config.yaml
crop_scale_min: 0.7
init: "kaiming_normal"
lr: 0.0025
beta1: 0.9
eps: 1e-06
lr_schedule: "cosine"
warmup_steps: 2000
Rows from block 9, named by matrix and row number. Each number is 128 + 32 x the weight over the matrix's rms, rounded and kept within 0 to 255. All counts start at 0.
# conv: 3x3 conv, stride 2 (model.blocks.9.conv.weight, 144x96x3x3), inputs 66-76, a 3x3 kernel for each
conv.19 [138 188 183 154 157 157 142 132 147 141 191 191 130 182 182 130 161 171 126 150 130 133 168 148 138 162 149  68  18 128  87  46 111 112  66  51  84  93  90  92  77 102  28  53  88 112 131 176 133 143 167 131 142 171 128 129 129 127 128 128 128 127 128 170 145  94 187 169  74 177 157 100  20  38   0  38  73  62  67  68  87 115 142 187  92  94 145 118 150 135  60 109 115 138 158 152 155 156 134]
conv.20 [103  54 122  97  24  95 119  85  85 152 183 187 132 182 193 136 185 180 110 135 158 116 130 165  95 117 160 141 180 160  84 102 154  75 111 146 148 118 125 140 113  99 148 133  99 161 172 156 182 172 195 209 182 194 125 128 131 125 129 129 127 129 130  84 145  61 102 116  67 110 148  67 134 120 115 115  77  87  93  87  95 180 164 146 149 187 125 179 161 121 136 174 130 161 164 147 125 129 135]
conv.21 [ 99 101 130  64 101 146  63 149 117 119 144 162  74 112 144  90 105 126 133 141 149 155 138 141 122 108 125  87 114 117  63  99  59  27  84  48 140 156 149 120 121 115 115 134 144 134 140 133  80 111 116  72  65  89 131 129 128 131 129 130 133 130 128 164 122 174 168 105 152 155  93 116 168 132  90 154 125  79 153 147  39 141 145 112 117 142 132  86 136 168 170 187 139 164 191 130  92 140 104]
conv.22 [183 183 146 127 161 129 122  93 125 127 134 130 171 145 119 182 141  99 165 120  72 140  96  44 152 103  52 194 183 158 193 152 147 196 144 100 124  90 100  48  72  85  76  95 114 128 175 147 205 195 142 249 169 133 127 128 127 127 126 127 128 125 127 181 177 169 139 147 174  72 161 146 197 187 152 160 140 118 136 129 133 251 236 188 238 209 152 245 209 147 174 155 148 197 135 185 198 170 150]
conv.23 [109 155 189  83 138 157 131 158 155 222 175  57 207 170 107 193 176 112 146  76 100 163  70  78 158  76  84 179 174 163 160  85 139 142  87  60  74  65 104 124 135 155 135  73  67 211 235 155 227 208 169 223 217 194 128 127 129 129 126 129 128 126 129  88 146 147  92  96 129 108  99 121 166 117 102 114 115  82  86  64 117 161  92 103 188 106 127 148 158 166 204 198 100 225 177 125 223 151  97]
conv.24 [ 81  70  89 137 147  88 116 104 124  81  89  46  68  90  49  81 113  87  51  53  33 183 199 202 152 163 161 150 172 113 137 113 121 167 144 129 121 128 109 175 171 161 149 144 134 131 174  86 147 120 101 132 128  71 128 126 127 128 125 127 127 126 125 161 138 171 166  96 131 171 163 133 120 117 104 109 123 123 117 117 142 136 144  78 103 146 158 145 160 141 135 111  64 162  98 172 136 123 106]
conv.25 [138 121 181 155 130 160 195 113 120 141 131  85 175 123  85 174  65  68 147 108  63 140 111  89 139  87  70  65 106 138 114 118 172 176 194 216 103  98 120  82  94 118  81  67 117 180 182 131 188 195 122 210 216 110 130 129 128 130 128 128 131 128 128 133 138  98 143 127  81 119 120  84 129 125 159 147  84 145 171 126 144 136 148 170 117 152 161 174 169 174 195 147  80 181 172 116 208 193 115]
conv.26 [176 130 153  96 107 101 155 148 159 170 157 122 133 114  43 181 165  65 141 145 148 147 145 131 136 118 100 125 125  98  59 125 123  45 119 135 122 131 119 144 153 150 205 199 190 116 139 120 131 145 124 152 118 138 129 129 128 129 130 130 128 129 127 128 153 139  94 176 166 109 137 127  68  46  67  19  50  71  65 120  83 130 109 125 134 128 121  85  87  74 150 162 130 118 135 138  90 100  49]
conv.27 [108 129 129 121 120 126 113 148  94 149 138 131 125 121 124 124 119 121 110  99 122  92 100 128 116 115 144 143 143 154 179 162 158 171 205 200 135 140 127  77 103 135 107 105 130 153 153  84 143 132  94 166 139  97 128 128 130 128 127 130 127 127 129 129 116 126 128 123 123 152 143 127 189 165 167 131 142 166 117 122 184 140 168 138  91 123 155  82 103  90 208 141 125 135  80  90 151 116 142]
conv.28 [116 116 174 116  63 114 208  83 145 139 173 137 132 132 141  94  98 121 145 175 175 135 166 188 109 151 156 103 114 136  95  94 164 125 111 107 104 115 126 111  97 112 171 161 168 121 166 150 105 157 120 150 160 137 132 131 130 131 131 131 130 129 128 110 155 148  69 130  85 121 143 136  93 113 146  90 140 155  70 125 154 162 151 206 174 183 205 107 117 140  67 133 102  69 108 130 115 147 177]
conv.29 [126 130 113 168 155 116 171 131 132 165 166 127 154 155 160 138 159 206 161 157 180 134 140 160 143 155 163 136 151 106 135 145 121 111 116 105 157 143 160 155 143 154 157 138 145 144 115 150 124  91 107 135 122 146 127 128 128 128 128 128 128 128 128 154 155 142 167 152 152 158 127 158 119 117 125 139 131 102 124  90  83 107  79  67 105  91  77  99 122  80 131 170 157  99 136 152 129 167 154]
conv.30 [119 101 159 131  60 115 115  83 104 180 164 152 165 136 114  93  36  48 116 116 103  68  89  86  79  86 100 189 125  83 189 152  98 184 147 151  67 102  78 168 164 160 163 143 117 134 143 169 112  99 131  89  57  81 126 126 122 126 128 126 125 129 128 103 131 105  94 146 126 108 139 148 169 170 124 172 152 164 171 135 132  70  64  49  73  47  28 144 148 141 117  85 133  73  57  88  86 100 113]
conv.31 [102  93 101 139  80 150 151  75 118 170 176 137 140 171  82 128  97  30  69  58  83  78  44  63  94  52  35 190 167 142 159 152 129 106  98  95 102 101 146 105  94 116 124 114 114 217 156 182 195 149 169 196 154 192 130 130 130 130 131 131 131 131 132 138 118  92 121  82 119 158 126 132 168 167 161 142 169 162  85 200 155  81 106 122  85  50  45 119 127 105 200 128 121 186 157 115 166 228 146]
conv.32 [175  84 113 136 105  81  78 122 137  34  75 146 100 117 149 127 105 118 131 130 130  42  80 122  31  88 126 190 181 142 181 212 164 171 170 192 134 118  67 127  93  71 155 114  90  95 133 163 100 121 157  85 128 158 127 127 125 128 127 127 128 128 125  86  76 194  69 164 158  96 168 145 165 165 153 151 157 181 164 160 161 164 167 150 117  89  88  75 111 115 118  86 145 115  69 122 113  79 118]
conv.33 [179 175 159 129 120 115  60 141 134 122  93  61 103  83  51 115 109  26 177 185 154 136 146 103 154 140 110 127 143 182 141 162 164 130 102 177 198 191 201 134 139 143 144 144 134  19 128 131  25 109 102  55  69  80 131 129 130 130 130 129 128 127 129 159 154 130 173 145 131 115 170 103 163 183 158 152 182 145 142 132 117 144 136 141 196 160 157 198 191 168  91 132 167  89  90 170  85  77 133]
conv.34 [102 148 157 109 119 139 180 116  68 132  89  67 155  94  39 161  89  15  99 104  99  98  93  99 129  83  60 125 135 133 165 175 194 184 181 184  59  88 149   5  30  90 102  66  72 168 149 141 198 160 144 217 187 148 130 129 128 129 126 125 130 127 128 183 130  80 172  95  41 156  79  51  58  75 122 128 129 146 164 149 131 118 118 141  84 118 123  85  84  72 133 144 128 146 139 130 161 180 114]
conv.35 [ 94 160 107 160 175 107 123 140  95 123 131 116 156 145 172 123 137 189 180 193 193 114 128 131 110 131 115 122 183 148 162 149 147 176 143 111 152 136 112 115 107 105 153 134  98  89 106 161 102 104  96 148 159 130 129 128 128 129 129 128 128 129 129 119 132 138 156 108 144 157 114  94 156 201 238 138 174 199 128 113 150  37  39  73  99 123 132 102 138 130  82  82 189  51  31 142  85  77 101]
conv.36 [126 102 144 116 124 168 125 128 152 130 129 116 146 119  88 153 119  89 160 151 118 153 154 134 153 148 142 117 130 150 161 170 206 189 174 234  56  70 140  57  99 151  13  47 121 104  97 116 117 106 105 122 102  88 128 128 126 128 125 124 127 126 126 112  88  76 110  86  65 119 115  70 112 131 168 147 102 129 169 151 140 142 185 164 147 176 170 139 186 156 120 108  91 139 142 118 166 162 151]
conv.37 [136 170  84 118 151 133 174 101 142 139 103 125 163 101 118 145  95 116 116 105 163 156 119 156 145 112 132 167 154 119 134 109  73  89  70  76 150 111 103 146 143 145 204 180 170 107 115 149  99 109 113 112 111 129 128 128 129 128 128 127 129 129 129 155 108 119 153 130 135 169 117 138  96  78 132  85  84 109  65  78 106 106 110  56  61  31  18  92  47  58  90 114 124  90 142 106  78 127 119]
conv.38 [193 247 163 160 174 152  99 143 122 145 107  60 134 109  65  41  54  69 179 136 116 160 135 101 140 140 120 182 175 154 142 142 133  95  67 136 121 142 122 113 106 130  95 109 119 101  68  83 115  86  96 139  60  83 128 128 127 126 126 126 129 125 128  63  84 153 119 138 183  81 123 174 194 152  92 172 154 113 103 110 144 166 172 145 149 130 121  80 114 119 100  76  93  86  63 114 132  99 116]
conv.39 [ 97  63  75 128  78  50 175  43  12 112 124 168  95 140 169  85 133 159  92 130 151  70 123 165  88 128 174 130  94 148 128 124 114 152 117 133 200 164  96 212 145  97 190 148  97 102 145  96  93 125 105 114 125 106 127 127 124 126 126 126 126 125 125 100 148 165  90 170 127 107 158 128 132 182 198 136 147 200 158 154 179 116 114 108 138 151  56 137 172 121 101 144 147 113 102 115 111 124 124]
conv.40 [119  38 184 113  92 164 135 110 137 100 105 130  84 105 120 113  75  90  39  25  33  56  56  81  50  45  58 189 160 126 164 174  88 150 163 108  83  95 113 103 108  15  26  54  75 105 136 146 132 131 110 151 100 125 129 126 126 131 130 131 132 131 132 150 108 212 126 152 195 135 170 175  92 153 139 147 151 161 135 152 174 106 111 109 115  51  97 110 107  93  70  64  99 143 119 130 132 136 154]
conv.41 [169 149 157 150 147 121  76  76  72 171 171 148 170 175 139  53  79  87 171 174 170 176 164 155 149 148 130 139 123  99 123 106  49 191 161 112 152 191 197 187 190 167 116 130 138 154 151 116 110 108 114  24   7  38 127 126 123 125 125 123 124 124 121 125 142 175 108 129 184  98  62 124 150 118  82 151 141 113 167 146 128  30  16  27 106  83 103 198 168 131 116 144 125 107 123 136 148 114 101]
conv.42 [180 140 138 130 151 168 135 146 152 105  88  85 133 104  82 134  92  73 189 175 121 178 177 137 192 175 137 102 112 141 111 129 155 154 136 199  77  98 139  88 123 155 100 124 158 102  53  76  78  61  91  79  52  88 127 128 126 127 127 124 127 128 126  73  91 108  92  72 105  47  92  73 109 127 103 113 110  92 107 134 114 142 201 187 124 194 196 143 172 161 137  93  96 115 137 119 128 105 133]
conv.43 [135 135 145 145 143 191 206 146 222 107  79  26 140 136  42 149 155  84 116 100  84  95  92  73  93  96  68 113 119 148 133 134 174 121 138 157 156 154 150 171 169 167 176 167 168 107 147 189 139 137 183 147 128 201 129 128 128 129 129 128 128 127 128 120  93 183 112  89 146  99 122  66  91 109  96  95 115 107 100 122  84 170 129 139 170 118 125 166 160 150  85  99 105 178 139  97  70  98  75]
conv.44 [ 89 118 165  64  67 174 100 100 181 128 140 150 105 146 155 113 166 159 117 122 117 133 117 131 127 112 128  40  80 117  68  83 128  86 123 130 105 138 181 142 118 122 126 137 132 200  91 153 184 120 182 132 107 191 127 128 129 127 128 129 127 127 127 145 111 128 139 120 127 139  95 158  75 118  90  64  83  36  70  90  35 121 138 130  95  85 114  96 132 120 150 100 125 144 137 123 128  90 103]
conv.45 [ 77 172  84  79 174 110 109 214 160 105 113 161 105  97 139 129 120 133  93 167 149  64 136 145  95 133 132 100 100  75 114 106 124 106 116 108 153 139 125  90 133 135 104 153 147 157 132 120  94 162 175  64 155 156 125 127 126 126 128 127 125 127 128 134  82 143 124  53 140  82  60 116  75 114 183  91 105  96  79 120  99  50 149 166 112 175 191 142 121 154 131  68 143  73 108 130  59  79 190]
conv.46 [119 118 101 156 128 120 197 121 153 114 103  87  76 107  57  97 107  58 102  99  84 120 113  78 152 128  91 187 141 114 167 172 177 140 131 143 164 167 150 179 184 169 167 177 171  51 115 143  66  92 120  50 124 129 131 129 129 129 128 127 127 125 125 112 135  90  87 153  90 153 149 101  66  66  68 131 111  74 147 149 110 202 142 134 223 183 165 195 182 181  56  64 112  62  48  48  91  80  67]
conv.47 [121 117 182  89 112 139 154 142 196 102 169 173 111 142 169 103 140 178 103 148 151 123 133 149 133 143 169  80 109  78  73  99  76  28  33 111 116 105 120 133 141 168 160 158 168 178 124 121 176 125 102 109 138 129 127 128 127 127 129 127 128 129 128 117 176 106 138 145 115 127 122 119 100  76  27  58 103  35  79  45  49 151 138 114 132 113  83 129 146 137 102 106  73 108 143 100 143 165 116]
conv.48 [ 87 142 107 155 170 130 159 112 146 107  97  67 106  92  74 137 126 129 152 153 167 121 153 154 120 125 125 141 166 128 140 139 133 106 141 132 142 129 135 103 115 136 101 132 162 125 161 109 151 119 145 158 156 158 130 128 129 131 127 128 130 127 128 151 124 132 165 147 129 158 143 158 101 141 151 131 120 144 130 118 136 101  75 134 110 101 118 121 144 131  78 133 122  61 103 134  92 128 112]
conv.49 [158 177 134 164 134 131 101 108 157 144  89  60 114  81  46  78  72  88  62  38  57  83  47  60  90 114 140 188 162 125 140 138  95 109  79  92 153 161 123 134 129 146 149 158 165 162 101  88 145 108 127 122 109 112 129 126 126 128 126 126 128 126 127  66 112 177 116 101 177 127 152 109 175 138 143 149  95 146 123  75 118 140 125 114 141  88  99 106 118 139 184 127  81 159 169  48 157 104  96]
conv.50 [ 79 102  54 100  79  95 115  77  77 146 180 175  89 112 109 130 122 102 154 147 139 169 156 142 152 134 118 169 188 128 102 156 148 130 158 169 102 122 112 133 142 138 153 142 142  48  90 146 123 126 144 119  77 133 130 130 130 129 130 129 128 129 129  24  21 113  35  84  81  66 100 147 120  76 125 133 148 184 135 175 209 176 154 142 160 173 159 104 146 177  96  72 120 161 136 116 188 160 147]
conv.51 [116 129 211 133 117 204 162  94 130 116 150 163  92 141 143  55 109 139 103 123 140  97 113 130 123 131 129  95  69 116  84  86 107 116  91  89 143  83  92 135 127 103 141 130 114 127 154 138 137 149 152 134 103 123 128 128 128 128 127 127 129 127 128 152 143 118 153 140 115 153 128 121 134 175 162 122 188 150 101 157 153 129 167 163 121 148 168 151 177 124  84 165 108 109 164 150 112 152 133]