config = dict(
    model='rotation predictor',
    dataset='photos of plants, animals and fungi (iNaturalist)',
    train_examples=155796,
    image_size=40,
    crop_scale_min=0.7,
    horizontal_flip=True,
    arch='vgg',
    norm='layernorm',
    activation='relu',
    depths=[3, 6, 3],
    kernel_size=3,
    stem='single',
    widths=[64, 96, 144],
    downsampling='stride',
    init='kaiming_normal',
    optimizer='adamw',
    lr=0.0025,
    beta1=0.9,
    beta2=0.999,
    eps=1e-06,
    grad_clip=1.0,
    steps=40000,
    batch_size=64,
    epochs=16.4,
    lr_schedule='cosine',
    final_lr_fraction=0.01,
    warmup_steps=2000,
    weight_decay=0.1,
)
Rows from block 8, named by matrix and row number. Each number is 50 + 15 x the weight over its row's rms, rounded and kept within 0 to 99. All counts start at 0. After the name is the row's rms in percent of the matrix's.
# conv: 3x3 conv (model.blocks.8.conv.weight, 96x96x3x3), inputs 0-7, a 3x3 kernel for each
conv.25 108:52 52 52 53 51 56 46 51 54 68 39 17 77 51 26 76 74 49 39 74 41 37 43 43 47 46 46 55 53 52 49 50 50 51 48 50 54 31 37 75 34 42 69 35 50 63 19 27 42 42 52 36 34 13 72 35 20 68 53 23 50 47 38 33 58 36 02 35 32 36 35 21
conv.26 080:46 45 51 56 42 69 59 54 55 81 50 63 71 63 60 68 68 93 84 82 85 33 67 68 40 39 49 52 56 50 52 54 52 51 48 50 56 45 51 43 51 73 63 67 66 47 45 31 48 66 43 68 68 43 63 42 51 51 33 50 36 27 59 58 38 49 54 48 42 53 43 51
conv.27 110:49 55 53 37 61 56 51 46 52 50 47 46 34 21 34 60 48 45 60 27 04 72 45 32 27 49 50 51 51 50 56 53 50 57 54 51 62 57 21 43 37 65 43 27 72 47 76 60 31 48 60 44 41 67 19 49 73 11 49 74 61 64 60 34 51 47 32 55 62 61 55 61
conv.28 075:46 43 51 56 43 69 59 54 55 79 51 65 71 63 57 69 67 90 85 83 84 33 67 68 38 38 49 52 57 50 52 56 53 50 48 50 60 45 50 44 49 73 63 64 64 42 42 31 50 67 44 68 66 42 65 46 49 55 32 43 40 27 55 56 37 50 53 50 41 54 45 51
conv.29 098:41 49 38 49 47 36 42 53 61 66 64 43 24 21 37 11 35 27 64 68 43 40 54 51 55 31 56 56 54 57 49 50 52 50 51 52 27 52 59 73 89 67 65 41 30 33 38 43 41 55 39 40 61 74 52 39 44 00 45 68 25 59 68 36 39 41 50 27 35 61 68 91
conv.30 107:56 58 47 60 50 42 51 47 45 58 48 55 53 37 46 50 43 23 62 60 49 62 72 69 43 47 31 49 47 48 47 49 48 53 53 54 57 52 39 55 44 48 02 28 30 35 44 71 63 66 57 49 45 44 35 24 20 76 64 65 36 34 33 47 63 57 15 27 27 16 31 39
conv.31 100:49 46 47 51 40 49 38 41 33 57 29 37 61 58 53 47 23 52 49 46 38 48 58 30 52 64 71 53 50 54 50 52 53 47 45 49 43 23 30 65 29 21 68 36 42 54 70 62 61 38 34 76 71 60 43 48 73 31 44 68 27 30 59 88 88 88 31 48 44 59 74 71
conv.32 100:53 38 37 48 50 47 54 53 44 30 38 35 02 51 56 16 54 47 30 20 40 30 33 54 24 41 63 48 51 54 46 49 47 49 49 52 39 39 48 35 45 68 34 59 71 59 57 74 55 51 54 66 50 38 72 75 84 76 71 68 71 58 49 35 23 21 64 42 55 68 54 46
conv.33 068:44 47 53 56 43 68 59 51 52 68 49 57 64 67 50 66 66 83 95 92 91 42 70 68 50 47 56 51 55 49 51 55 52 50 48 49 55 44 52 44 44 70 55 57 55 51 46 41 56 76 54 69 70 48 64 51 49 62 38 46 43 31 57 62 40 54 61 52 47 53 46 58
conv.34 073:46 45 53 54 43 68 56 54 54 76 47 67 69 63 64 69 68 96 88 87 90 36 71 72 45 43 51 51 54 49 52 53 50 50 46 47 49 47 42 35 50 66 53 60 60 44 46 36 46 72 50 69 70 43 68 44 52 55 33 49 37 21 54 60 39 54 58 49 47 57 46 57
conv.35 069:45 46 50 58 43 69 58 54 54 76 51 62 69 64 54 68 68 92 93 91 93 38 70 71 46 44 56 52 56 50 53 55 52 52 48 49 57 46 44 41 47 68 57 60 59 49 46 40 50 74 52 72 70 47 62 42 50 51 30 42 33 25 56 64 40 54 60 52 46 57 44 54
conv.36 086:48 45 52 56 43 68 60 55 57 83 50 64 73 62 62 69 67 94 81 80 84 33 65 67 39 38 49 52 57 51 52 54 51 51 48 51 57 47 52 45 54 75 64 68 68 46 46 33 48 63 42 67 67 45 64 45 55 52 36 52 38 32 62 55 36 47 54 45 41 54 46 52
conv.37 074:46 44 50 56 42 68 58 54 56 74 48 66 68 65 64 67 68 93 88 87 89 36 68 68 42 40 49 50 55 48 53 55 51 51 47 47 54 50 48 40 53 69 55 64 64 48 48 39 54 74 51 71 72 48 63 46 50 54 36 47 42 32 60 61 38 54 60 50 43 55 48 58
conv.38 095:51 50 49 48 43 51 49 47 50 42 60 54 41 57 53 70 63 83 66 69 64 43 42 35 73 72 54 50 51 50 49 52 52 48 47 48 63 47 56 56 41 55 51 28 25 36 32 31 35 47 46 36 65 54 39 43 50 59 37 56 30 32 41 94 76 82 79 59 48 58 59 62
conv.39 094:52 54 59 53 51 57 53 48 38 48 46 34 44 42 27 41 40 44 85 84 75 49 51 53 72 86 99 48 50 51 47 49 51 49 52 52 61 43 22 48 22 36 31 30 67 58 43 50 52 61 68 73 62 49 37 38 39 56 45 28 43 44 53 72 54 62 54 53 55 42 46 61
conv.40 073:46 45 51 57 42 70 58 53 55 76 49 61 68 63 57 67 69 92 89 88 91 34 70 70 42 38 52 52 58 51 52 54 52 50 47 49 55 45 50 42 49 73 59 62 62 48 44 35 51 69 48 73 68 44 64 43 51 55 29 46 41 28 59 62 39 52 59 52 46 55 43 51
conv.41 108:53 54 58 44 50 48 43 46 52 43 41 46 40 45 67 19 45 63 49 28 42 61 27 20 46 19 33 43 47 51 51 52 55 54 59 55 34 55 71 29 53 55 35 39 53 47 31 33 47 22 24 46 25 39 52 36 59 57 44 61 55 49 65 63 36 24 71 49 35 66 33 24
conv.42 092:45 44 38 41 44 43 50 45 37 45 46 36 47 62 45 41 40 16 83 86 60 43 61 34 74 80 74 53 54 58 49 46 50 49 51 51 49 33 28 71 50 49 40 41 58 44 41 28 45 26 39 68 60 52 36 37 42 47 51 69 57 49 49 45 43 40 68 58 57 34 34 40
conv.43 074:44 43 56 51 41 66 52 50 50 41 49 51 49 59 48 57 52 69 78 92 84 37 65 59 70 67 62 52 50 49 52 51 51 51 47 48 50 56 41 41 48 31 46 45 21 56 61 58 47 80 68 71 72 54 58 41 38 48 26 26 27 19 37 69 48 61 58 44 52 60 42 45
conv.44 080:47 46 52 59 44 69 61 56 56 84 52 62 76 63 59 71 68 93 87 85 88 34 67 69 39 39 50 51 56 50 52 54 52 50 48 51 60 46 55 47 52 75 65 67 65 49 47 37 48 69 46 71 70 50 60 39 51 46 30 47 37 35 64 59 39 52 59 48 42 52 46 53
conv.45 080:46 45 51 56 44 69 59 55 56 81 49 64 72 62 62 70 68 95 84 83 87 34 66 69 40 38 49 51 56 51 52 54 52 52 48 51 54 47 51 41 52 73 61 66 66 46 46 35 47 67 46 69 68 45 63 45 54 50 34 50 37 33 61 57 36 49 55 48 43 55 47 55
conv.46 093:53 59 62 58 53 57 45 48 51 31 49 56 44 34 56 74 60 53 63 83 56 57 34 32 99 85 52 61 57 55 52 49 52 54 48 47 49 58 81 45 51 77 80 55 54 53 64 51 22 50 43 47 52 38 39 25 55 94 44 25 90 78 46 38 28 20 35 86 50 41 46 41
conv.47 111:64 49 44 50 39 50 44 39 54 68 64 78 39 37 42 34 25 43 33 25 22 42 32 17 44 42 46 49 53 52 46 45 44 46 48 52 53 53 73 41 42 64 31 40 55 63 43 38 44 22 30 48 43 64 62 66 62 59 51 37 35 42 30 33 62 74 36 50 68 39 48 57
conv.48 137:61 50 55 46 51 51 44 54 58 68 59 53 58 52 62 48 46 57 53 52 67 41 48 76 33 44 56 49 49 47 48 51 51 45 48 48 70 60 48 60 35 10 45 06 18 72 58 52 57 54 64 40 52 62 10 46 77 03 43 51 40 42 33 37 41 27 68 66 63 99 94 87
conv.49 108:65 59 54 53 48 48 55 52 57 84 59 22 87 67 19 82 62 00 27 55 71 29 37 46 22 28 60 51 50 45 50 51 45 49 53 49 59 60 58 63 60 55 70 63 41 57 59 77 52 49 65 44 48 62 64 21 48 64 50 50 64 49 62 40 28 50 39 44 68 58 64 77
conv.50 119:47 47 52 49 37 38 42 46 45 70 69 43 70 58 45 48 35 46 21 36 50 39 26 36 73 57 56 46 47 51 50 52 53 47 50 54 60 36 64 66 50 52 74 47 51 35 31 26 36 19 22 67 30 27 33 47 52 41 50 48 58 46 50 41 36 43 41 31 08 46 35 24
conv.51 116:55 42 45 46 55 41 55 66 63 51 34 36 71 45 44 56 51 57 34 20 21 59 56 52 14 19 22 44 45 47 52 46 54 54 57 55 29 14 28 51 48 44 52 49 49 32 36 42 47 42 51 28 30 25 33 39 55 37 45 68 42 54 58 40 60 66 51 58 62 58 53 48
conv.52 112:45 56 50 58 42 66 57 63 67 62 75 60 71 55 59 54 61 61 58 68 57 42 50 51 26 24 48 53 55 48 48 48 43 46 49 48 31 72 82 62 79 69 80 65 15 25 24 48 17 44 53 52 49 56 63 45 47 35 18 47 33 60 64 64 52 41 47 39 51 38 42 68
conv.53 096:45 59 47 61 52 35 55 58 38 53 46 51 62 55 57 52 61 56 49 28 49 64 52 68 56 26 36 51 48 50 57 48 51 54 49 50 31 46 59 48 63 61 52 59 57 33 33 62 42 35 64 45 08 41 58 46 33 57 47 46 52 47 39 58 68 41 54 73 61 75 71 53
conv.54 112:40 59 60 49 51 51 59 48 39 43 63 58 65 70 36 82 70 22 59 51 37 42 47 47 50 53 67 53 50 49 50 52 51 47 51 47 58 39 16 69 38 33 62 14 19 30 09 22 53 35 29 60 52 50 41 52 84 30 43 63 52 47 47 37 29 56 45 21 21 62 47 44
conv.55 096:43 50 50 58 54 38 44 49 44 50 25 39 55 34 07 48 45 67 72 80 31 85 75 27 38 55 45 49 49 52 46 51 46 48 47 44 60 50 53 67 58 24 54 59 52 63 36 54 54 51 50 43 34 54 77 74 30 51 68 31 18 51 25 50 76 62 55 46 48 28 40 33
conv.56 094:45 43 46 52 54 52 52 52 28 50 74 61 52 61 66 37 70 63 67 67 41 63 62 30 61 69 38 48 52 50 48 54 51 50 51 51 32 65 62 21 72 71 46 64 63 76 54 76 75 71 62 55 37 55 19 46 49 32 48 59 21 45 50 67 55 75 61 44 53 42 53 74
conv.57 116:38 44 35 40 43 39 52 52 44 51 63 69 44 54 46 58 41 32 81 82 59 40 46 44 48 33 39 44 42 34 49 48 49 49 50 49 48 33 28 33 09 42 29 43 52 45 42 37 30 38 28 06 33 54 61 40 19 39 23 04 57 49 33 57 60 52 64 55 43 53 46 39
conv.58 126:48 59 63 45 48 43 35 41 43 45 51 46 49 55 41 46 34 24 69 61 50 49 51 42 48 49 60 49 51 53 50 52 50 48 52 48 24 19 35 34 13 19 52 08 20 51 52 51 35 37 53 39 28 43 67 50 48 51 58 57 41 56 54 60 45 44 76 64 63 48 40 48
conv.59 109:59 50 46 45 41 42 51 48 51 67 63 25 61 53 45 54 42 41 39 37 43 40 48 55 39 30 45 45 45 52 47 48 53 50 49 54 56 48 68 66 58 63 72 50 66 63 42 44 43 36 40 58 44 52 64 52 43 65 58 47 68 53 38 50 34 37 52 45 41 62 61 44
conv.60 075:46 44 51 57 43 68 59 54 55 78 49 64 69 63 60 68 69 94 88 86 90 34 67 69 43 40 53 51 55 50 52 54 51 51 48 50 51 45 48 40 50 70 59 64 62 48 46 36 47 69 48 68 69 46 64 44 50 51 32 46 35 28 58 62 38 52 59 51 47 55 44 54
conv.61 111:44 41 45 39 47 41 49 50 45 70 60 60 70 56 63 39 27 46 16 49 63 33 30 36 59 41 49 48 46 53 49 51 54 46 54 54 61 43 37 68 54 29 73 50 12 47 31 27 29 20 08 60 33 27 35 54 56 43 51 58 42 44 63 24 20 36 44 43 46 29 38 37
conv.62 092:50 44 52 41 38 60 42 50 48 54 63 68 58 63 55 53 37 43 55 53 54 31 39 39 50 39 36 52 53 51 49 52 51 48 48 51 40 48 54 34 33 45 32 49 44 53 28 35 62 69 65 31 37 50 46 38 37 51 56 69 42 30 71 60 42 52 89 73 64 49 49 81
conv.63 094:42 44 52 45 45 45 56 54 50 55 48 53 59 44 61 54 40 44 54 47 51 72 69 67 71 68 65 55 41 45 57 43 48 54 45 47 47 68 26 35 70 33 16 65 40 39 51 60 32 38 44 29 57 31 49 49 53 58 50 57 55 54 53 67 49 48 53 35 44 56 59 59
conv.64 101:54 53 52 66 48 60 61 48 52 72 72 77 60 58 55 01 43 41 99 77 54 58 40 32 65 56 37 52 53 48 51 53 51 48 46 47 45 60 34 32 32 32 46 32 49 72 49 48 58 62 64 80 74 32 47 59 55 50 53 39 58 78 40 72 57 56 57 51 57 64 53 76
conv.65 071:44 44 51 59 44 70 63 56 54 74 49 61 67 64 58 66 65 93 91 89 91 40 73 71 46 44 56 51 56 50 53 54 51 50 47 47 54 46 49 42 50 69 55 61 59 49 46 37 52 74 52 72 72 47 62 42 49 57 31 46 36 25 57 61 39 53 61 53 46 53 42 52
conv.66 110:44 54 48 58 60 48 47 41 38 48 64 53 52 44 33 42 29 44 49 45 57 25 49 79 22 57 74 46 42 52 47 47 53 51 55 54 54 46 72 53 54 66 43 57 47 49 78 41 59 78 50 56 74 48 37 66 69 02 58 72 33 38 67 33 52 45 38 77 60 45 62 34
conv.67 115:60 54 43 56 45 50 46 43 46 65 37 43 55 38 44 37 18 34 19 23 43 43 56 53 38 41 45 44 44 44 50 53 52 50 47 46 58 49 57 54 49 42 59 45 33 50 37 44 52 32 50 44 51 57 53 42 34 55 52 22 59 60 34 38 41 50 54 48 69 76 64 61